A small encoder-decoder audio transcriber, trained from scratch.
Model: 4.99M parameters, log mel input, encoder arch gmlp, encoder norm layernorm, encoder layers 10, encoder width 192, decoder width 128, decoder layers 7, decoder norm rmsnorm, decoder activation swiglu.
Training: muon at rate 0.0026, batches of 128.
Data: trained on read English sentences (LibriTTS-R), 15625 training examples, 74.5 epochs.
Rows from block 4 of the text decoder, named by matrix and row number. Rows with one number belong to one neuron. Each number is 128 + 24 x the weight over the matrix's rms, rounded and kept within 0 to 255. All counts start at 0. Numbers have three digits each.
# gate: MLP gate (decoder.blocks.4.mlp.gate.weight, 512x128), inputs 0-127
# fc1: MLP up (decoder.blocks.4.mlp.fc1.weight, 512x128), inputs 0-127
# fc2: MLP down (decoder.blocks.4.mlp.fc2.weight, 128x512, transposed), outputs 0-127
gate.40:106135160129092182137151120111153164117138155100119137154132148150125173141142101133115098170136101158154136089133116108135104090151111112143122106088133132119194142098107132125110121104155117098124158147154134144122134166096148155126135117103167129134158153060144114117122085107085136160120145160115111135137138115120113096102132136115135136157150140114129122146110110148145135117193
fc1.40:142079124111121082131103153111120173148122082153129126125104136123113122128123131097098139113173127133160128118095129091141156140131134149118125103084111118137107143138139156072127135125132176105142121125131109162094057139111145127119144146123123145147119144137136157103100119137142117123157126127136136080110168083152099111131130135147107104142166115160128108146118150086082113128117
fc2.40:094142089099107132121101120122142130072113134122144122139113100081117137125117072123103146135124160080127123133154088185149127112110094138133150120156152135162126157137158088119126134152098107135146113100153113113143107123136112113160159127126141146136156075102123135093142151128090128153104165105110108078087134120074096125092102106107168137147108107135119138165137147086138088122132
gate.41:142114097143144158108129127123149168140078098136193129136119135110101150154133131096150120135128125151118151085120154122132102149135143118168158119109136142131115145066094121090158151120138149163132114128153145087131131104105138164144112173128121098132112141145140136112164109127146113116121099109126103162150155135124141125141106127095158084142125117116133190093178080108102168153127
fc1.41:139109137137102110104168129159126099163121106140115162176111076114104108092121138115120135128128138129147173124140162135114156128107129110121153108145114126113186130164143129132158132092125128104127139130096119179113165124113121151112159140126087111155153080145115156115134110149122125135097147139117177133084161116095101167169157148158101106152116107097145113092067133138145119112109
fc2.41:114191077097129131085157162119106140159167113121116126144110165113126130107127163135115102160162146081122119110135148146148109135146139083129129148134153110140165135133104127107096126105102137098124156110126121155148107099102147144118117155147117134068153136124117140132138128114101139140116172131101138173126129146164146103113120099200135118133131179164144144148084153167140128133150
gate.42:118120139084115151118150090095124124131149085100108166139138094142132186115100067134129159129110154093112176157150127120159132099158143100163139090133140160120119128112121096122077108150115135123136161126104190181130137110106143131159118111153149143126137128174129167121125104087098136114106124104138104108125125107107113134095151124182128121123138145128095107105084138139117152166104
fc1.42:109101124106150112181132128109122092085142098109146152126095128150117129099126127134098082107165135130116150110150132146083123138097134105125094201134153141152137132167148158127107094097119141163114139136180098093133106153144120127174148173117113103126140076112117085110073154120150096155108151158139118129147144102152147077139114156135093123135132149121084091145065159091132143086115
fc2.42:148075119137137129102142155107135158099122125181129161174100156142164162130153132139128119097129125129136093122153189118171103154132118122132123112107140155157082113119116098173147162155120115150131148123067147082109138133172128156160126165085148137108165117108087123127118152169171159145133063155128160168131161124086162118111116084155126118150170109115098173110133094137122136182115
gate.43:100148185123158116112097100134171131132133131139109144152145095102112120154143113128133119123130091066130145122125109108139133126154162092117087085116103141126144149122123134156169135150124132131133099146102134110129084153115111167081122075097168085138147116137146136167124128115140125107103087164106152125123120112118164146083101106163115111142155143074153111133138189156110124138106
fc1.43:156197114160161144119113137097092153114067163120110114117114116147119118129120180150092145113142121123130137162155116137123112148164125177121130129097122126092159127133150146115114156158132168135150111111177144142132118087116084162153140136131128076119087119142131117105130107130124130114130108132086119102153139127161099117137165138120109167152150161164114112131135190112099144139134
fc2.43:119126129149144113115100074128181127137101132125115154162149120089142112187115102047107100117115137116141138108128115091144099158146090128155111109121110113105130119126110097145156137153159131097092122114114164165103122134116124119100097137092124167129158151114104135122107162123150146139108131087153102138129105195130099098111135108127152106147144131114129160144137137157118116132153
gate.44:161147139094124124081137124080128113145182099115164166133109140127151082134134135135151105122110154154112124117143092106106121144149166157091096144099104157123123136105143116156133123120145159144115091121119124127086101134102135125115124156153100085144125147139113084151120140109102131213105111146127108139126134146136109073138135097143124136130126137185160085139109099105137131108158
fc1.44:136118144094076099113136126132099098112093098149146173145136109109118078143132126114118133118111121107116131159148106176152116086142147122115150097086162118141106127115107162124125115163144114156112178126135149174143151133132132131123128164144069115092150152135160126109063143109141122121170147121128115122141071089131113112107140145110146133178116134139110166133111105166137140164135
fc2.44:119126092142114113119097119098123114143127132124088169149148131073119157137168146132109091114127131129103153127139167166126078134174170152168151120092152123165098109125135134064119096113113185119128131109124121131122153126130074180159137133120114144147154088110141127139111082112129107154140125150100202143138100109140160116112115146122149139155153134128142102110102108145123130099081
gate.45:126151100151089146128138112112092149139133140154125102118151126115174130114128114144120147170115133105103148138110160101122163138151109111122096122130116127142135103133103158156129123163105160105166124104117128124125154138121138154103129108147135086152111151141083137137150109123127112137130119098156141126098132116110152098096121157129116142083080131067089121160148111155115164048119
fc1.45:148143137098152167134097156148166107139106129185124145138157123142144135115150139111125096169168123167156089133164115126134131147149101135108145131173157130139110151119187102120095134151137125125116100113133141185147110178151149109098137127158130141102149147138156087129133128114122129168167124103124070142124108148142124146143116151145135115132147122159145139119140128136062137145133
fc2.45:162129127142094141102172146112092150133108151176143100136098122107124148116122100108117141118149154120121115137135129135124116130138150141082106105105137177119119196107074136094078124128097169138133126143144111110145168117114123110092099117100154109153145141143100107150129153114124161122119124131134094176144119116154144172091119126150074137097091138158146153142148127171118132120098
gate.46:135158110138142146172149121115156110118184108105139086124132135135104117129132108148141162127149158146089127094134147123117133114175118119120109137092116150139141080107133145117165152169135169148145145126106156110099151125100158135156162153159154081156100142110085131127132104147133128111122107108178124121144121105123174157146044118146164113114157100129140109143108110106109145098110
fc1.46:091142122119178098164120147119134121127128129132129129090135141123139104152140105140144108173087129129106109138190125153158167154132125145117142100136161139128116103163150132079131120141106139143163127131101172084176115192128121145131131143165114114178148128147094156127124119125134134147088129140140157164097070070142146112175136119084088114145133115153109087137179118129141158129171
fc2.46:123114117110109167125139146103095100081108142093092127145142155106143157102135162104120097124120122159129124124143135129165102106159124141107109128091160123129142175109171120144096147122144135100052118078138152106137095113128129125146073139136159154086149071120158110168151167133103137139117136075120150106142143155112123143102165158122147108107085086147102136128106083120151137121151
gate.47:119134095130133117128148097149103105118127123098117140180120154134157145119125158120109103094105095136121079151125111127119140141113104144129099137081132150159128174109117086111149191158142119146073117088127180102137126116144134111120112141117138122106171127155132105118117101110150132104115169135070126119137148130152127146076148162128178138140098160127166137157148134122131119122137
fc1.47:132155115115137130123101120132153097125134099112105184157128083128057142149167119101101140125133149143109120170122154109132112154121093126132122111085080115148114108124116142136115188101106170140127116136136119144116119130190167118078113122107131122107121106148176117132113156113113146139126156120118159119152114156113119142089162142109104128101121103112115106113138112189120136103120
fc2.47:108126099135153156118102147139177112099130148128152153114107152156106139150084143137119145130121122122132134110139098142126121141106131119116100141160144115157130082145137169144098096131132166115150180118086126098122117168110145114126205123172146136147102142122142107143140139142105154138129108112126149159103147145151118106169114144073164109106114130097165155162131174144145115100114
gate.48:157106128195126132126111192165125084131165142132091125139098112157130122142133136135126173124091060096156093125132143096134135098123180115117125106106108174109113124159108165097109161120139109099145127129170083152106153133137086158132159107133102156093151141148099174160118109094106110146141085143116126152151114114115133096116107148125162144145112091128080130107141163137135132186105
fc1.48:122171166134173157143101112155125159149169130131142141130122145144130125100090154181119157177117118150116162147180108113134094136121190144115123120138136114106126111165161122114092140121181149142152135161112130113123140157096157107182134064122115156173078184100098093126142081152169142126116086089125104109077136109172155134133170128114123141145160126094158118109139164110131124154125
fc2.48:148133148162092100139148143126139172071138109156132127109115070109180149123121113128103124091137093089124155146172089144089089135110114085102133106110099141165087148114101160129145169136106154128129119106103167127081169104121134152105121112129139102098142112136136138134150151118111126111165129117174111126101117127087107160130129131092139150083118120105132111139109161160111121105107
gate.49:122120116141125124139165152118096099141091112135146101139176116148102141083107169149132130155139155138104100116081115143135154109129165119152086161134114145101091116159098153122143116124169119138129127138100101120133122151113114147130139121116114098120097172097074138160125095138121122167100119144127092164140123146119144159154156123099145161082126136121135118095122140124151090129088
fc1.49:137089178161182181130095139150131126149162094147157093138136093159152142132126144139130117153114112114105113177148106092124115118152120148115105120144112145131167112158100190150136138117147162097126138179103134118093118117164157085125094140146184127124152121124163148127091132137169136153088120165104080117108102122103139135155131106129128159121145097114115099105151148101137125135137
fc2.49:137135104120149178156124147157145083093139092144129099105116098128106095116134152137085155159105166108137153136135158125130113122120095158121131141143112180147140145109137131144114129147146140129095136175101125122142104133163179134073147130105113134108124145126127147147137076123135143132141143176129162147131144115122134142138147115111146123137118142161114115128129132068152118102126
gate.50:132081113155172121163105147113132141136103115116125121131119137120145163126115117120176112121126137136106136120167097133131119136112148121151086205140108159150123149139190148126137094111118140148110120159120146122134141130121141143159109121119130193119088128129110152111155106144142100112142154137169138120169120110142101165101167138126139167091121139095137123142154123140108120086134
fc1.50:133112119100125140118151152097135166154110142091139105106138142166119151114146111188137146138125124102157156109105132138115174136147134154125103121122143095113126087120144124129124119138112116083139160116124132099148142150126113164103170104113169119092146086093150172130119136110120086127135084120094133112114096133128115155132128136093128132162123120098128147107127152142116061121135
fc2.50:128102098162091113138138132151148146101150096143155156147122095108126117130140123101115167137139100141158129151109131149137135107114134126175141137143128113116164143149107182076120091163114144161127113135182102140153145122150125159135134150142072123091126121153093117149100114113120131123083139136118130167097126125130101144145137165097103142144123102172123143154140129141108121142133
gate.51:135137141165117100140105116087114130091152121151135117140138151149114085126095096129116163153135166121136145112122111133097122146136133129118126122118090128129088123136147160093165155192138139100137157123127112137135128134124158152089143151091146104144175091114087130080146136128158105142108181110117127146113117083104152110141142121138192171139114172103116101142095116134184126123084
fc1.51:081132157123122137142110149127120138101135132103115135105150155164125091133114106141146106088114135133116138102117093130137148114169103120156144140141144104095089106121124129131096102102117142096203069135119120096107114111151138121126104163108188158139177162130072115124136139132131099148151120088089155159080119126108124129123139114125117169092126150117146148154126128113116165138101
fc2.51:109143116124097126152140135166163106134123120079146118121092102127088123155115142113128139126115164148129149179105142106149114131109116091137099141101127116111187136119132137141171155164131164131143174148149157137112057115135092147140109099156103105130052101146120160118109087146130126133131127151137128120113138155121104115134102126124091207113099130134119144134172163098144100099099
gate.52:148125098131117153086144161162154163124139116135134146104071128127141163139104095126141094086110116146112123098146135122123136157145169113165124100115139135097144122098163114106077114105136160090135150115113139142096172127055121095148116115138105115083079125120110133112175117146121153139097124103131152116108123133128113101142161128079148161146119115120110113172113142130115116152164
fc1.52:156096135165119132156154137120116117122161117101124144170085115124137120115073118099089129082134112153143132157130080108161050097129092122135130145161121122160101114116135127159109094086133125122120099102094157139089124124100109166112166135115116119080117148155135149122117125151089179131157122122098111160134145106170101090143163156106097155177114107146152106142179082109125119162122
fc2.52:113084128158091142140141157125146111147117160122187090125147140124119176143131177125149109134127160093117131179125143090129059163162087126174136198149104140147134141122113135169151138112154082155151154111111134148076133189132146153173163120123164104140142124185132142105115112149140177142138148156103143111157151142157125144103129161118117118129099115136063123137145082107146095143108
gate.53:108144096135119137108148123124128175095141123106124125088099161125077151143099179135113163144114109101119108129164127112111101095118121124131134130120094157093107096131137094123132137156127121103071111129120133140106122132150091138144107121110145143101138089141126130115157128144155143097088092140125134110122111109124093108167099145122118135076116163137138109140112163110068183099171
fc1.53:122095122132163145130155124105138097114139135130131097169116149126138164110133170099112093097137137146137099124163162137188122111078107141123159139129165131113135150086123117147123113097128109081106123139118177121165171112144101141096141105102167123172116114123112131123108126148091124118120135133095133116122117155138135150092174078105140154097097158140095114134176112133086093129115
fc2.53:080157119087145096125130184120124150120131118071066096100115154099135121113132113135144127145118130153130152130104135154131136089159089100119124166103128113138116108107127151131137132097116130145118105140134114136102142118120096102137184147109131110124112139134084132131128090146161146132121098123113121117149156102191136166137097116149156159198087149123141108107142162088173131090064
gate.54:121140077144109140141153161136100143159113136103120134141121147098158091135119130093111135120124170140164145136135123113105137161144087104118074131157129123132169142108142104096116111091118131126169161164086151130138131135135142175092130112143125097111144134130111122124116098190169117130136108094105132157143142113109115095084101079160145122107140116140116093116143125145137149108128
fc1.54:088168115149091116169101132136142096130123124137135121140176115113130078101142113120114118131148146125148119110110152116171103135136162100138140122138147093155171136168130115110103130127171161118144100157149125105115160125140127134117127113114087180129138095102103102128128130117113122094174128116138144176084121169159112060112088157140146140129118133108149104116104124146112156150162
fc2.54:153091160087135157122106113154111152122151106092100163098155107106109139108116151151141121123128134139113120120134123103141132118147118127145115116121135072095116128117126148143101117127150113150075119135106151136136099128099087130156167112072114137096175167133156131166149084160130128118073126101153121108130169153108164179136112162141117142129122125152133092141120109128133132148117
gate.55:097113103157101143104165097136091137132138139092117098113132143131144131173106135152170128110126098147150122106150149152114145083111112109147120161116073150119117134096137155121090129125119172148148093130126131141160115122122117136110099104105112148139187112126075153082100131153133154109133084096106160158168117129117118138136137112109132140136177152085152156136124154134170139107163
fc1.55:120122099182163134147098087134141092104145093133141117186114146101162097112127111140161144120124142132113126163147135151158118151091086127148110164129124090147086140144146149082110112166159092137100136130134126100137122148081132130144115123152145144139145135138156087126116124126088122111146104143170121123098104139166106148135092085126141126123118121129148108118138117181152127095141
fc2.55:113175124152115107087118103146127137166113122125125151132150144126160130128115125125141132160146125133145159162126151114082111138160148064140119147093159136111124143108078162128157134122132094082157060135087107175126154083085163142168124093094122105115132116140147101101115139087109129119125123132161116171098165137164116119074120120143161111107121107158107104096122117133128165133136
gate.56:132178135117102104098104173130140118167135118133181131134157130150138116156101117095122086189211142097098119126115094124148166123119173135131119119107127100095089182134145144114115128117135142132109128130108124120132097149110136131099133130134119071150122090126159123099134113106146125148120120095112100119104151146124107102144121074163161097129170171085107081150153126087093132152123
fc1.56:083136127123127148102100117085119157133091111146129100166092092124144151107175138093130091166137150111131114120147156157104152161080136156087154140157138169147123112110144106098144156109162110125124132135099114101109142107174143146107147098114137085111177118113164117128107155118113149085099098114114127090092151157137145119145121104126157136128112110173114119126111145117070154096119
fc2.56:115090117125178127121113148105134057132173128100111156122144099118164127107147116105185118094126106138086059119071125115154112112103073103171126117162101106127145126147150145146124169131124096113123092143134142130109179146144136130094113136145137134145107151150147133163158135132169109097111107143120173107142126129134139122111132142152153136134101107165128083131124141151131154139135
gate.57:112149140164136114138163116140094182152125110118118130146124137154109094134142144117082146147090114132119145115123115108140084183130132111114133150134159150131175109134086127125103118171116164133128085113104116122101137115085124136144138124100133119133140122152121124135131125108106139080128168130098097149139137137114119091092136138103107167066155089090145093100127163098118151135191
fc1.57:121149125122113097132145112188139096155107166099159120075127098156135119128108164111079133139102148125126125150137111137120186090174129169098116130142095124086161117093102130094127133121157151122126142162147144098137104124128159125091104112093111143118115142141133081152142086128139114168105119149136106160119102158161130122121128121122165127116163104101130164136121124095102159105142
fc2.57:130084127114162108124165155107098073104153109156136157167114119114132144105132133117125128132121133105144147151133143126130168126132158099115100191163143128103129093161139119134128124135131166132096118138108109135154170129172129141105159162107107113125175107088135148104138141120141175138159154131128151111123148136133168135166126115150141091116144115156169114148121101127103142147144
gate.58:084130111109104148136117090135112114119118115102106144128099168157108096119146098102135094110093142090148159103061143133106129128137145137125101130110123159097141085119115115143142119155079109127116153128155161115132094136163130158140145116154115117107126086133104147083155111150150133144115192103122125155104113117132111102124138119174114138116113128139099131184115130120135128124112
fc1.58:128156119084095090133133120147142142132140127138137110121121100117116121146084169148134141127097118114110157092120173069182102122168112083075158111151145113114134121129143145115087107149140135130063137163075114087143073110133134111124153147090097157118134134107147111145116143122116085098120146100136110116165132129115128104169087144124091160164116122137117117104166133120127150088122
fc2.58:099087150137094152138121116104124152086092172103136104126139147112136128170121081123112139161099132110119125099073118149122139146145132137207123162178142131152085148126114162129135084102139141115107116133137107101081146142138159111111150130094077128136104117139105133136149113103153133182128153145089127112121160149124146132135124125159112116116126127130156159116125101065135161112091
gate.59:119127130141118125145089097148160110104117124099124122132180117091097142124145134101133134140120094194105114158117111129150153081146126091140079075129088113121103134155132135141115123121103177114152158137144131126170154168132158176170131149095124165112095086135144105151155094125105135180089131157149175181133153151130093113144119113111115155121114147076140119158127119110126113122115
fc1.59:165143143150153119146134134157155132161133129110132097154128154094141157142156148133125129090139173142127087154133126141063152110091091134103147145149150162094156142135135139114156146087113125148159113133137107160125144146150099077129148156179128101152153092150093146134145161111123089107120156139073111144147109126135087143110094146169159094109149146102091165134156142098087146112131
fc2.59:148141144129086146103108122134096113084119083109142127093142149116111147176108104078146121130135097118168149159137089139152185149098133102143163086114107119144142133144138101108128130176087132136127124113143108093082135107129181066139124150150124117141115117103080129160146107098137149126138136125129105179146112164144122115111149146112143137106087117124139145085090132123106122134158
gate.60:174151091112139106112157158159128129129123117140111145126107130130110134110129125119093159151129137176144123142126096156094151146140134142082121159111106105159117141124142126126111146090093111173120137180134146093099141163122125114111107144138147130100119110113146118114121153134092118094105121159081117097149077152121140122150142080101166113089141141171130126088075152131178124113130
fc1.60:121161159153127146133087146114133082112073138107104113132123099091152126139101148112092150123131172105163111107131141137096176141125089125113120067095146135108142133118115154126125160127068074113115133133094134145160140120147112140154091078079118122104140104100199081134110139119155135117155082160123133109201094103101130100114160081100152109157126125111127093099100134138104144146173
fc2.60:113090137134153166134132081138129140144139091141161167136123158128147106128174093132163115105129120117125126102088123167149065118142120105129127151130124104125113151131154137132149083095151086118152164126132120127165154122145132136165167088118127145182152112120108106176127113160116122129156190099122146090102101127122130194133064131175159111159151124153128144144137135189114130134114
gate.61:122164143104150142116129117101147168101097142172098141138136117151105127100128147128086135164150108126111129138157149110113100100130123140152164109127113142076104133114086047142117119107162160113110138164110104166164108115122170124098092115139136131121110093106123113113067115112104142155135137110097087126105103091113106172141123124116087132099086145099138143111138137119141092160136
fc1.61:118110105160119141118137147162156088133104111128123103136136142103115138117114157130095156122125128154172111145161154120100195110131149137084127172141139120155126140117140110113125118126176187157131135141101123110136108096154100091138156120159155142113130126119081131134123085105096179114122080147123170146099167087108131118147178138172118152157143149154142103103130136120125093132128
fc2.61:114106160141119167152146095136138119133094137109136122110121115118076085185153067158108113078092122087089170121113162124157121113071124117130100088123131078140124133136112081139104128123121102102163142133151182175131077114132105147130139103146131090160123144147083137102118109147166112115142083149094069112096089117147128108135122118125144150069138085134102138142111128111116149133107
gate.62:132090113130132104115180118147162142138129111143144095133130095102123194127154125102138104108117081120171082105155129116110140105122116149162136144117089129184128158134125089108074125165129160087136117127120151140118145121148138080125149143123131152160121136109143135118072142150115093162076177076104130121109098118140167135125106095171115135150114150123110125133119118157118171116127
fc1.62:133107103118130151122141128102100104125136176069144094100115100164175152148144156087142076140115158119106124111178076148140138124126122151116126126110132139135159127165127109153138116164190158123088184135127119141117107100166096127202131146149108115099154146114133152132162092157116138136134154158120112099192121143120103141173132130093174162131120119079112150089117099115105113112127
fc2.62:134137131100101145161109092142179072127086129158128125134156116097133128113117181154156173104116128168142104159137100107112123121141106112109157121099116124164141144179108166107125147102145128110176132123133186144121144125094117130123110124159148117122121143182158158105119142128129101136183122111163178127148103142121136129147115142129132126149127134159110088173111153124096149123106
gate.63:126127131109177160081115114136075141173140157088127134153170114132114082158133104117162126102130142104132094113149133123152134144092097120149099119100120164137099118139118105109124107145136127120160136137122133143155145115088110103149087144147101108127149130136108148130113169119144162178114119128125107081156154100128179105115102123136169124142139162109070138133117139116124132161156
fc1.63:101130097110124151129116109112109109138088162120128139149121077167124135128092154118145146125121168092145088072117119088133107119090069133153119105092130129105151123170114115119135099095114121124134078099152156131137099140122063117125086110108132131097145104155111150149164156085136110132144120123089149110145117161139103143140120117112139142119149138143128127122110152135109111091089
fc2.63:131145179074095165181143184121181124141105110116158156129145118133129126124108154124116131138124118160116082112117165179114123150101151134142120158171158121107175143111129104154151148114143089107064124126153138111127095149123147111139169121092140131127147148110095126138092140100087123120160141102131150139116150163158121181088151158128069116103129115096136109108159140097083103125125
gate.64:138162113122126081137085118118098128133174147138093100124149157149126166116115134173133120099110128077131084164074142132121133106190144148118121106128116127094159117101170113113134125102111148108139146144157141125110136132114090141119157154128125119106096164115132136122141163109101142140091108121145121145126118145120115179112152157153106148087100155111147127097158125124115143117137
fc1.64:150150143114174103110126134123122103128134143125098100118131136115157152096113114087149128164101126129096164136137158125164106152125105142111104126094147146125147099128138125134110148126112116133127126201059120122107132156093131164136162181123117100146122114139128128154119137125125128055160108127128153076128130117145131081131157145128114148109137162114164108120138144077117160130113
fc2.64:155161142115123108146131135155129180107089126130134126145130119116149173106099183101115127136121124144121112153090092142080136126079160151109152130129134111107132113124153110148135099117159130157092102115136168147142107110136168065164137120103111141134134143090152149123132113121135100122145090117122146076117103123131152167123124117174132100117168082109123134122108119102136149121109
gate.65:127174117117099156124100112130151132127129059094114100114117108131101128123170127164100114136157132161153089125071116172136108137170149122153092138128144111128075077135168095110112116164113135139123143127135114105134148127109149143149148145186090095119137169104112121118145044150123128128103150092144096152123167138140132128122142144137130147087135099138131164143121075092116154156137
fc1.65:136110139185116100076122110101093112147100124102139216113111143140131120090143156115096141105156113162086152140142101088117117078095160105089114135122173125164111135095128158153123097112111138122101152093079103160143122146132108114119172118122086132096164131147123158099139123120138150132123106117105166108125137126148158104147138118138099147109151149090103140102116120130116105115141
fc2.65:143141097145128092109112103150141089085130146126117165137096106136095153132154134137152106135148143141094091113111132104124111122118161162127143157175139115148119138117153138120128162179068136133160103119153177093129135114140135172135123141172118130123100139129138178134127132119116129146088119085130109167111149146133146158096130122138088102124119128136168110124088158129125146128106
gate.66:141161153114139163138104092101127145117105125121151105144129113134115144139102096132094100133131124115113117154118118151143122040197147187133137092133173127124137096113111165158123124141131143153144121133115107135149188132121161127121122122117112119092124148113018137078120168129128093123118126116146139140121121086105123100153167114106118129114130055112131095124134123122160113121158
fc1.66:135158105124151156140145154118162131143109099134137088140089129162136137163117107127103132121128152127130134129152170118128124096152144171171109134111113084175125110140105103125123138153132122119160100140136131136164149132158136146177144175130166116091117115114105080106143115104092135112123109130110167131127162146140130127150085131124120144110151133137192134189154156142172114121117
fc2.66:082143176157154091098106175169114111112105108124103125090124149100129097112156164119106130135137118167146160111124144155125169146133157130197167108106156147145131113092101147123163069118116102115089123084153112174121147107159112127132136124153134126136089128120154120175104165143157135172115164103127103119086160151108162113162082094148113135157159126114125159105134135147158140090131
gate.67:134143142129123143114143119110102109118124113164139124115150162150132133112134102090145172192167125108128139141152110096120153070119136094146124167095130117146127131141145099110172113121110152088171110114128138141100133156116130134099143118141127177128105089153083139111133083118144141106114141114179130141151118133152074076116109155128115127133143139163122120155131107180122106127100
fc1.67:133111105153108100138150116068096116146134124140109145120157105125112160154116143167147126126146124150107136114130103124145080130093134148109132154144129100134114083153134116148104085132150101158144118122098142142142103135126120128093106131141121117127092160129103125128142109123159120117111105182132142159111185118115126071161158081142095105092160111128144158081085086080150123103132
fc2.67:167144125127164131172176194120115116170103162117168123129134111113137114157154116107112192127087116132107125124122123128118137122118099106124124125103112166092148128103124126124145154122156129159148107138093096144143128132134125137148129133146121146134129132105115134125107114098138144083111105142142131135129115120092138093152139136081124144142145114129161119111158163172097193127098
gate.68:135138092156128105125146112090134132108130149106112141132151118089133149160114193134147130134126120115152158136138135105097146108150119143118151127127131118157101153111125114123121139115113141128121149124118170135098134127124146133146116046156124135133157169108118158121082147143125140140160096114080131116163126110114093114092135079130072117129089107107126122128157118129125149120112
fc1.68:115120173133066142108113124155089166133155081108161149123102105116113139128117155169094147111103175103142094124109081138149101133136124123110167156143113137131109146150149137144129121124144125123131176122107163121125152117147150119112146128136127102147085125125092132081133126138125105134149117127128136138147119154134122075130122145083095120143115111106122133088158172140152176095146
fc2.68:144123134153152152133136102073144107134098154130164131149132145123160153125153074103149120137144111145114114117145177149127180098130147117118107154076099142173106086101081127130114131067171124130135051173102092121120139141179117136125128177172140144110127120126134130122115130138137101154137124139117132121124100165135098156133107123110147074130126125149134140165152140139125107109126
gate.69:141136119150142160156109114124131118102161109145083147117151121147129137118084086111137104106102134120116128140087118104098110089152126137134133104131136109109141130131101152134131102139115107151110114109124140140107108141129113119137086123130093166119132167097115143161126121118107098119159136174118176116106125172129155134131122125145145140086107115105100112085167124165125101099106
fc1.69:160083118130133150138147148162103125109119123145138138104117153129164145126175129132158133110117112174139109133141142114126093111139134138156114116162109131123101076156148123190131165156093147133132145133120109152143123139107101101155113123136114116128116123154140146126121143112127143110121121151087129124121117111088176125152112126152142154174137107148151062139078112082115196150141
fc2.69:122137119155115100130116131094157137142130159168143128120148119146129116131115162123159109133105131076070139127132147142118113157086120148106157109112115125105123093159133127101108168162148158081108086167101163106165123135163140155137133129137152125159132146141099107151101108140181124137118123097127182152118107115116131148112147101134180128108158151129132100147138107159147088129110
gate.70:111152178085131107115124108105122154125158173131098158095088164141171140092176134096129161086132130066081133135119088123154132143159159148151080127130119148152154149130136151153115164132115139123151103130121127173165123138121185147095144121121121092125134141102156116102126131172128113111068112155116096154125147176121127108158124114098119118138147093113115147075089079115069106096100
fc1.70:059081129096109151139113121131113153139145162108133132137121114112139171156114058135165105123130142127190127132132157139093121092158140164100131125187102097125125139145148109147134121137091091102113100124129113129161174157093135106124113140160113146105151152152115152138174159131118126150160135116145148123160094142092145133152140132096141124106169141088120129113104132125107124142088
fc2.70:163087138123135087087124146128102106102139121160093122079111128142122114137176147132177134150168064116086111136127150112111087134145119141101062087107163129144107123114126122101113143119113098127104120110118153162124154185096153131103137153147179141156115125137127148132162114145120134122115149105122078143118062115175077105130137157146100169146095138158070088072108137139118147118102
gate.71:122066131097143122156132147097119201136096109145092138143134065110099122154153140151120142152092143132072125119138122129095165156113144105128089139096111123108124135108111133155135137156096104096113148149144118184147110144140134101157144150101120147086141146107148143132109110077128090126126089156147101131163112121168143134123137144114100160122118125139151091119131116142121107151156
fc1.71:137152063123115122151103094171180073157124119158155096149142129130131089147100110139117111091075107125108139132155136175179158138150130111133095120137130115125110158156126114153108158111095125121139140114122163142134123102105134113135126145139124108133175139166160105134116138166120151142112176129115122134134141132130144154116131140131135149095139127130130144165149143134107153092104
fc2.71:105101125103117122135135108111146160104121107109155103101140111117137109146097100176143175124130145070142127133145149114129103113121155117096179189144101159126128114122155139083128152151113128104093181171142085142121127136114135159104148129133117129144147111102125118148107144092102108134106099120149150161132122104096100132052135137146086133139116093141066156141136147138123139156128
gate.72:114105111120083163124135135135092066136145115080126128096127092125114152131168163121123108128148108141122165134113140162158104148140126119112153115168100146118153133108085144114148125103101193125150122126136176134093138107124147127165124142169110148130121130143162142142084131090115115151090146112146169177172123119132132130157095115101180095155112155082171139085148151122178090094146
fc1.72:140131125110103140093104102108137086094131119169109130128122125143136109145111082124132126144079158131130153141145174123133142097136140108099159113129129155120124146135093137121119132123157105163158113103085149164102153130110154152155122140106115165159135112175106107143144133124092147120110150134113156105138152102134137141148105145078180133144152129106108143132107140125133082164125
fc2.72:100120162103133114139207164114159156106116112106150147145112141151113084127098149158077129109108106091119123146136117108137071156132095120128144095149173111095089124083091110131154115151134122122146111087136085169138117114133122155142139133098118131089094136078093114134145132150130105136118115097174078132100119134096165118132129128150120118157134108157118100139151123143121132105145
gate.73:127097110126119152135140067090089133144123166114108138132100144100135122143136140080176131103133124137126152135137140084107120124107182134159169130131097144133100147148134180121169086196102131104138126093138100144120144151104123133140163108139135121132105163115098141126139154091131125204100165114167091109114109120157122126122087141090058125094131119158139151106155122115100139105097
fc1.73:097140176106087122106119153131143136120159139115109127104134105132105112125131168145154111115104115118137097115100102133108114102098131212120062158092131130140111145132167156114104151149104118075103118116122153129155128125122129152138120152108117149145121175124128132125159108115107144193117135116111146116137121103131109122139124097155173118129127142141115112124114128114153170162141
fc2.73:143149106165193131110157137146139148138127128118135147140151127149100134126120088173116162176121100123056155081082157099177152149094146089146137144146099117114118119185109150121111088109121123141140151115148138129151112096134109100075133069116150156105117095140129121105182135159143166153096076147138102134135144140118115119131083133139147148141110122134151117055132100136119158068111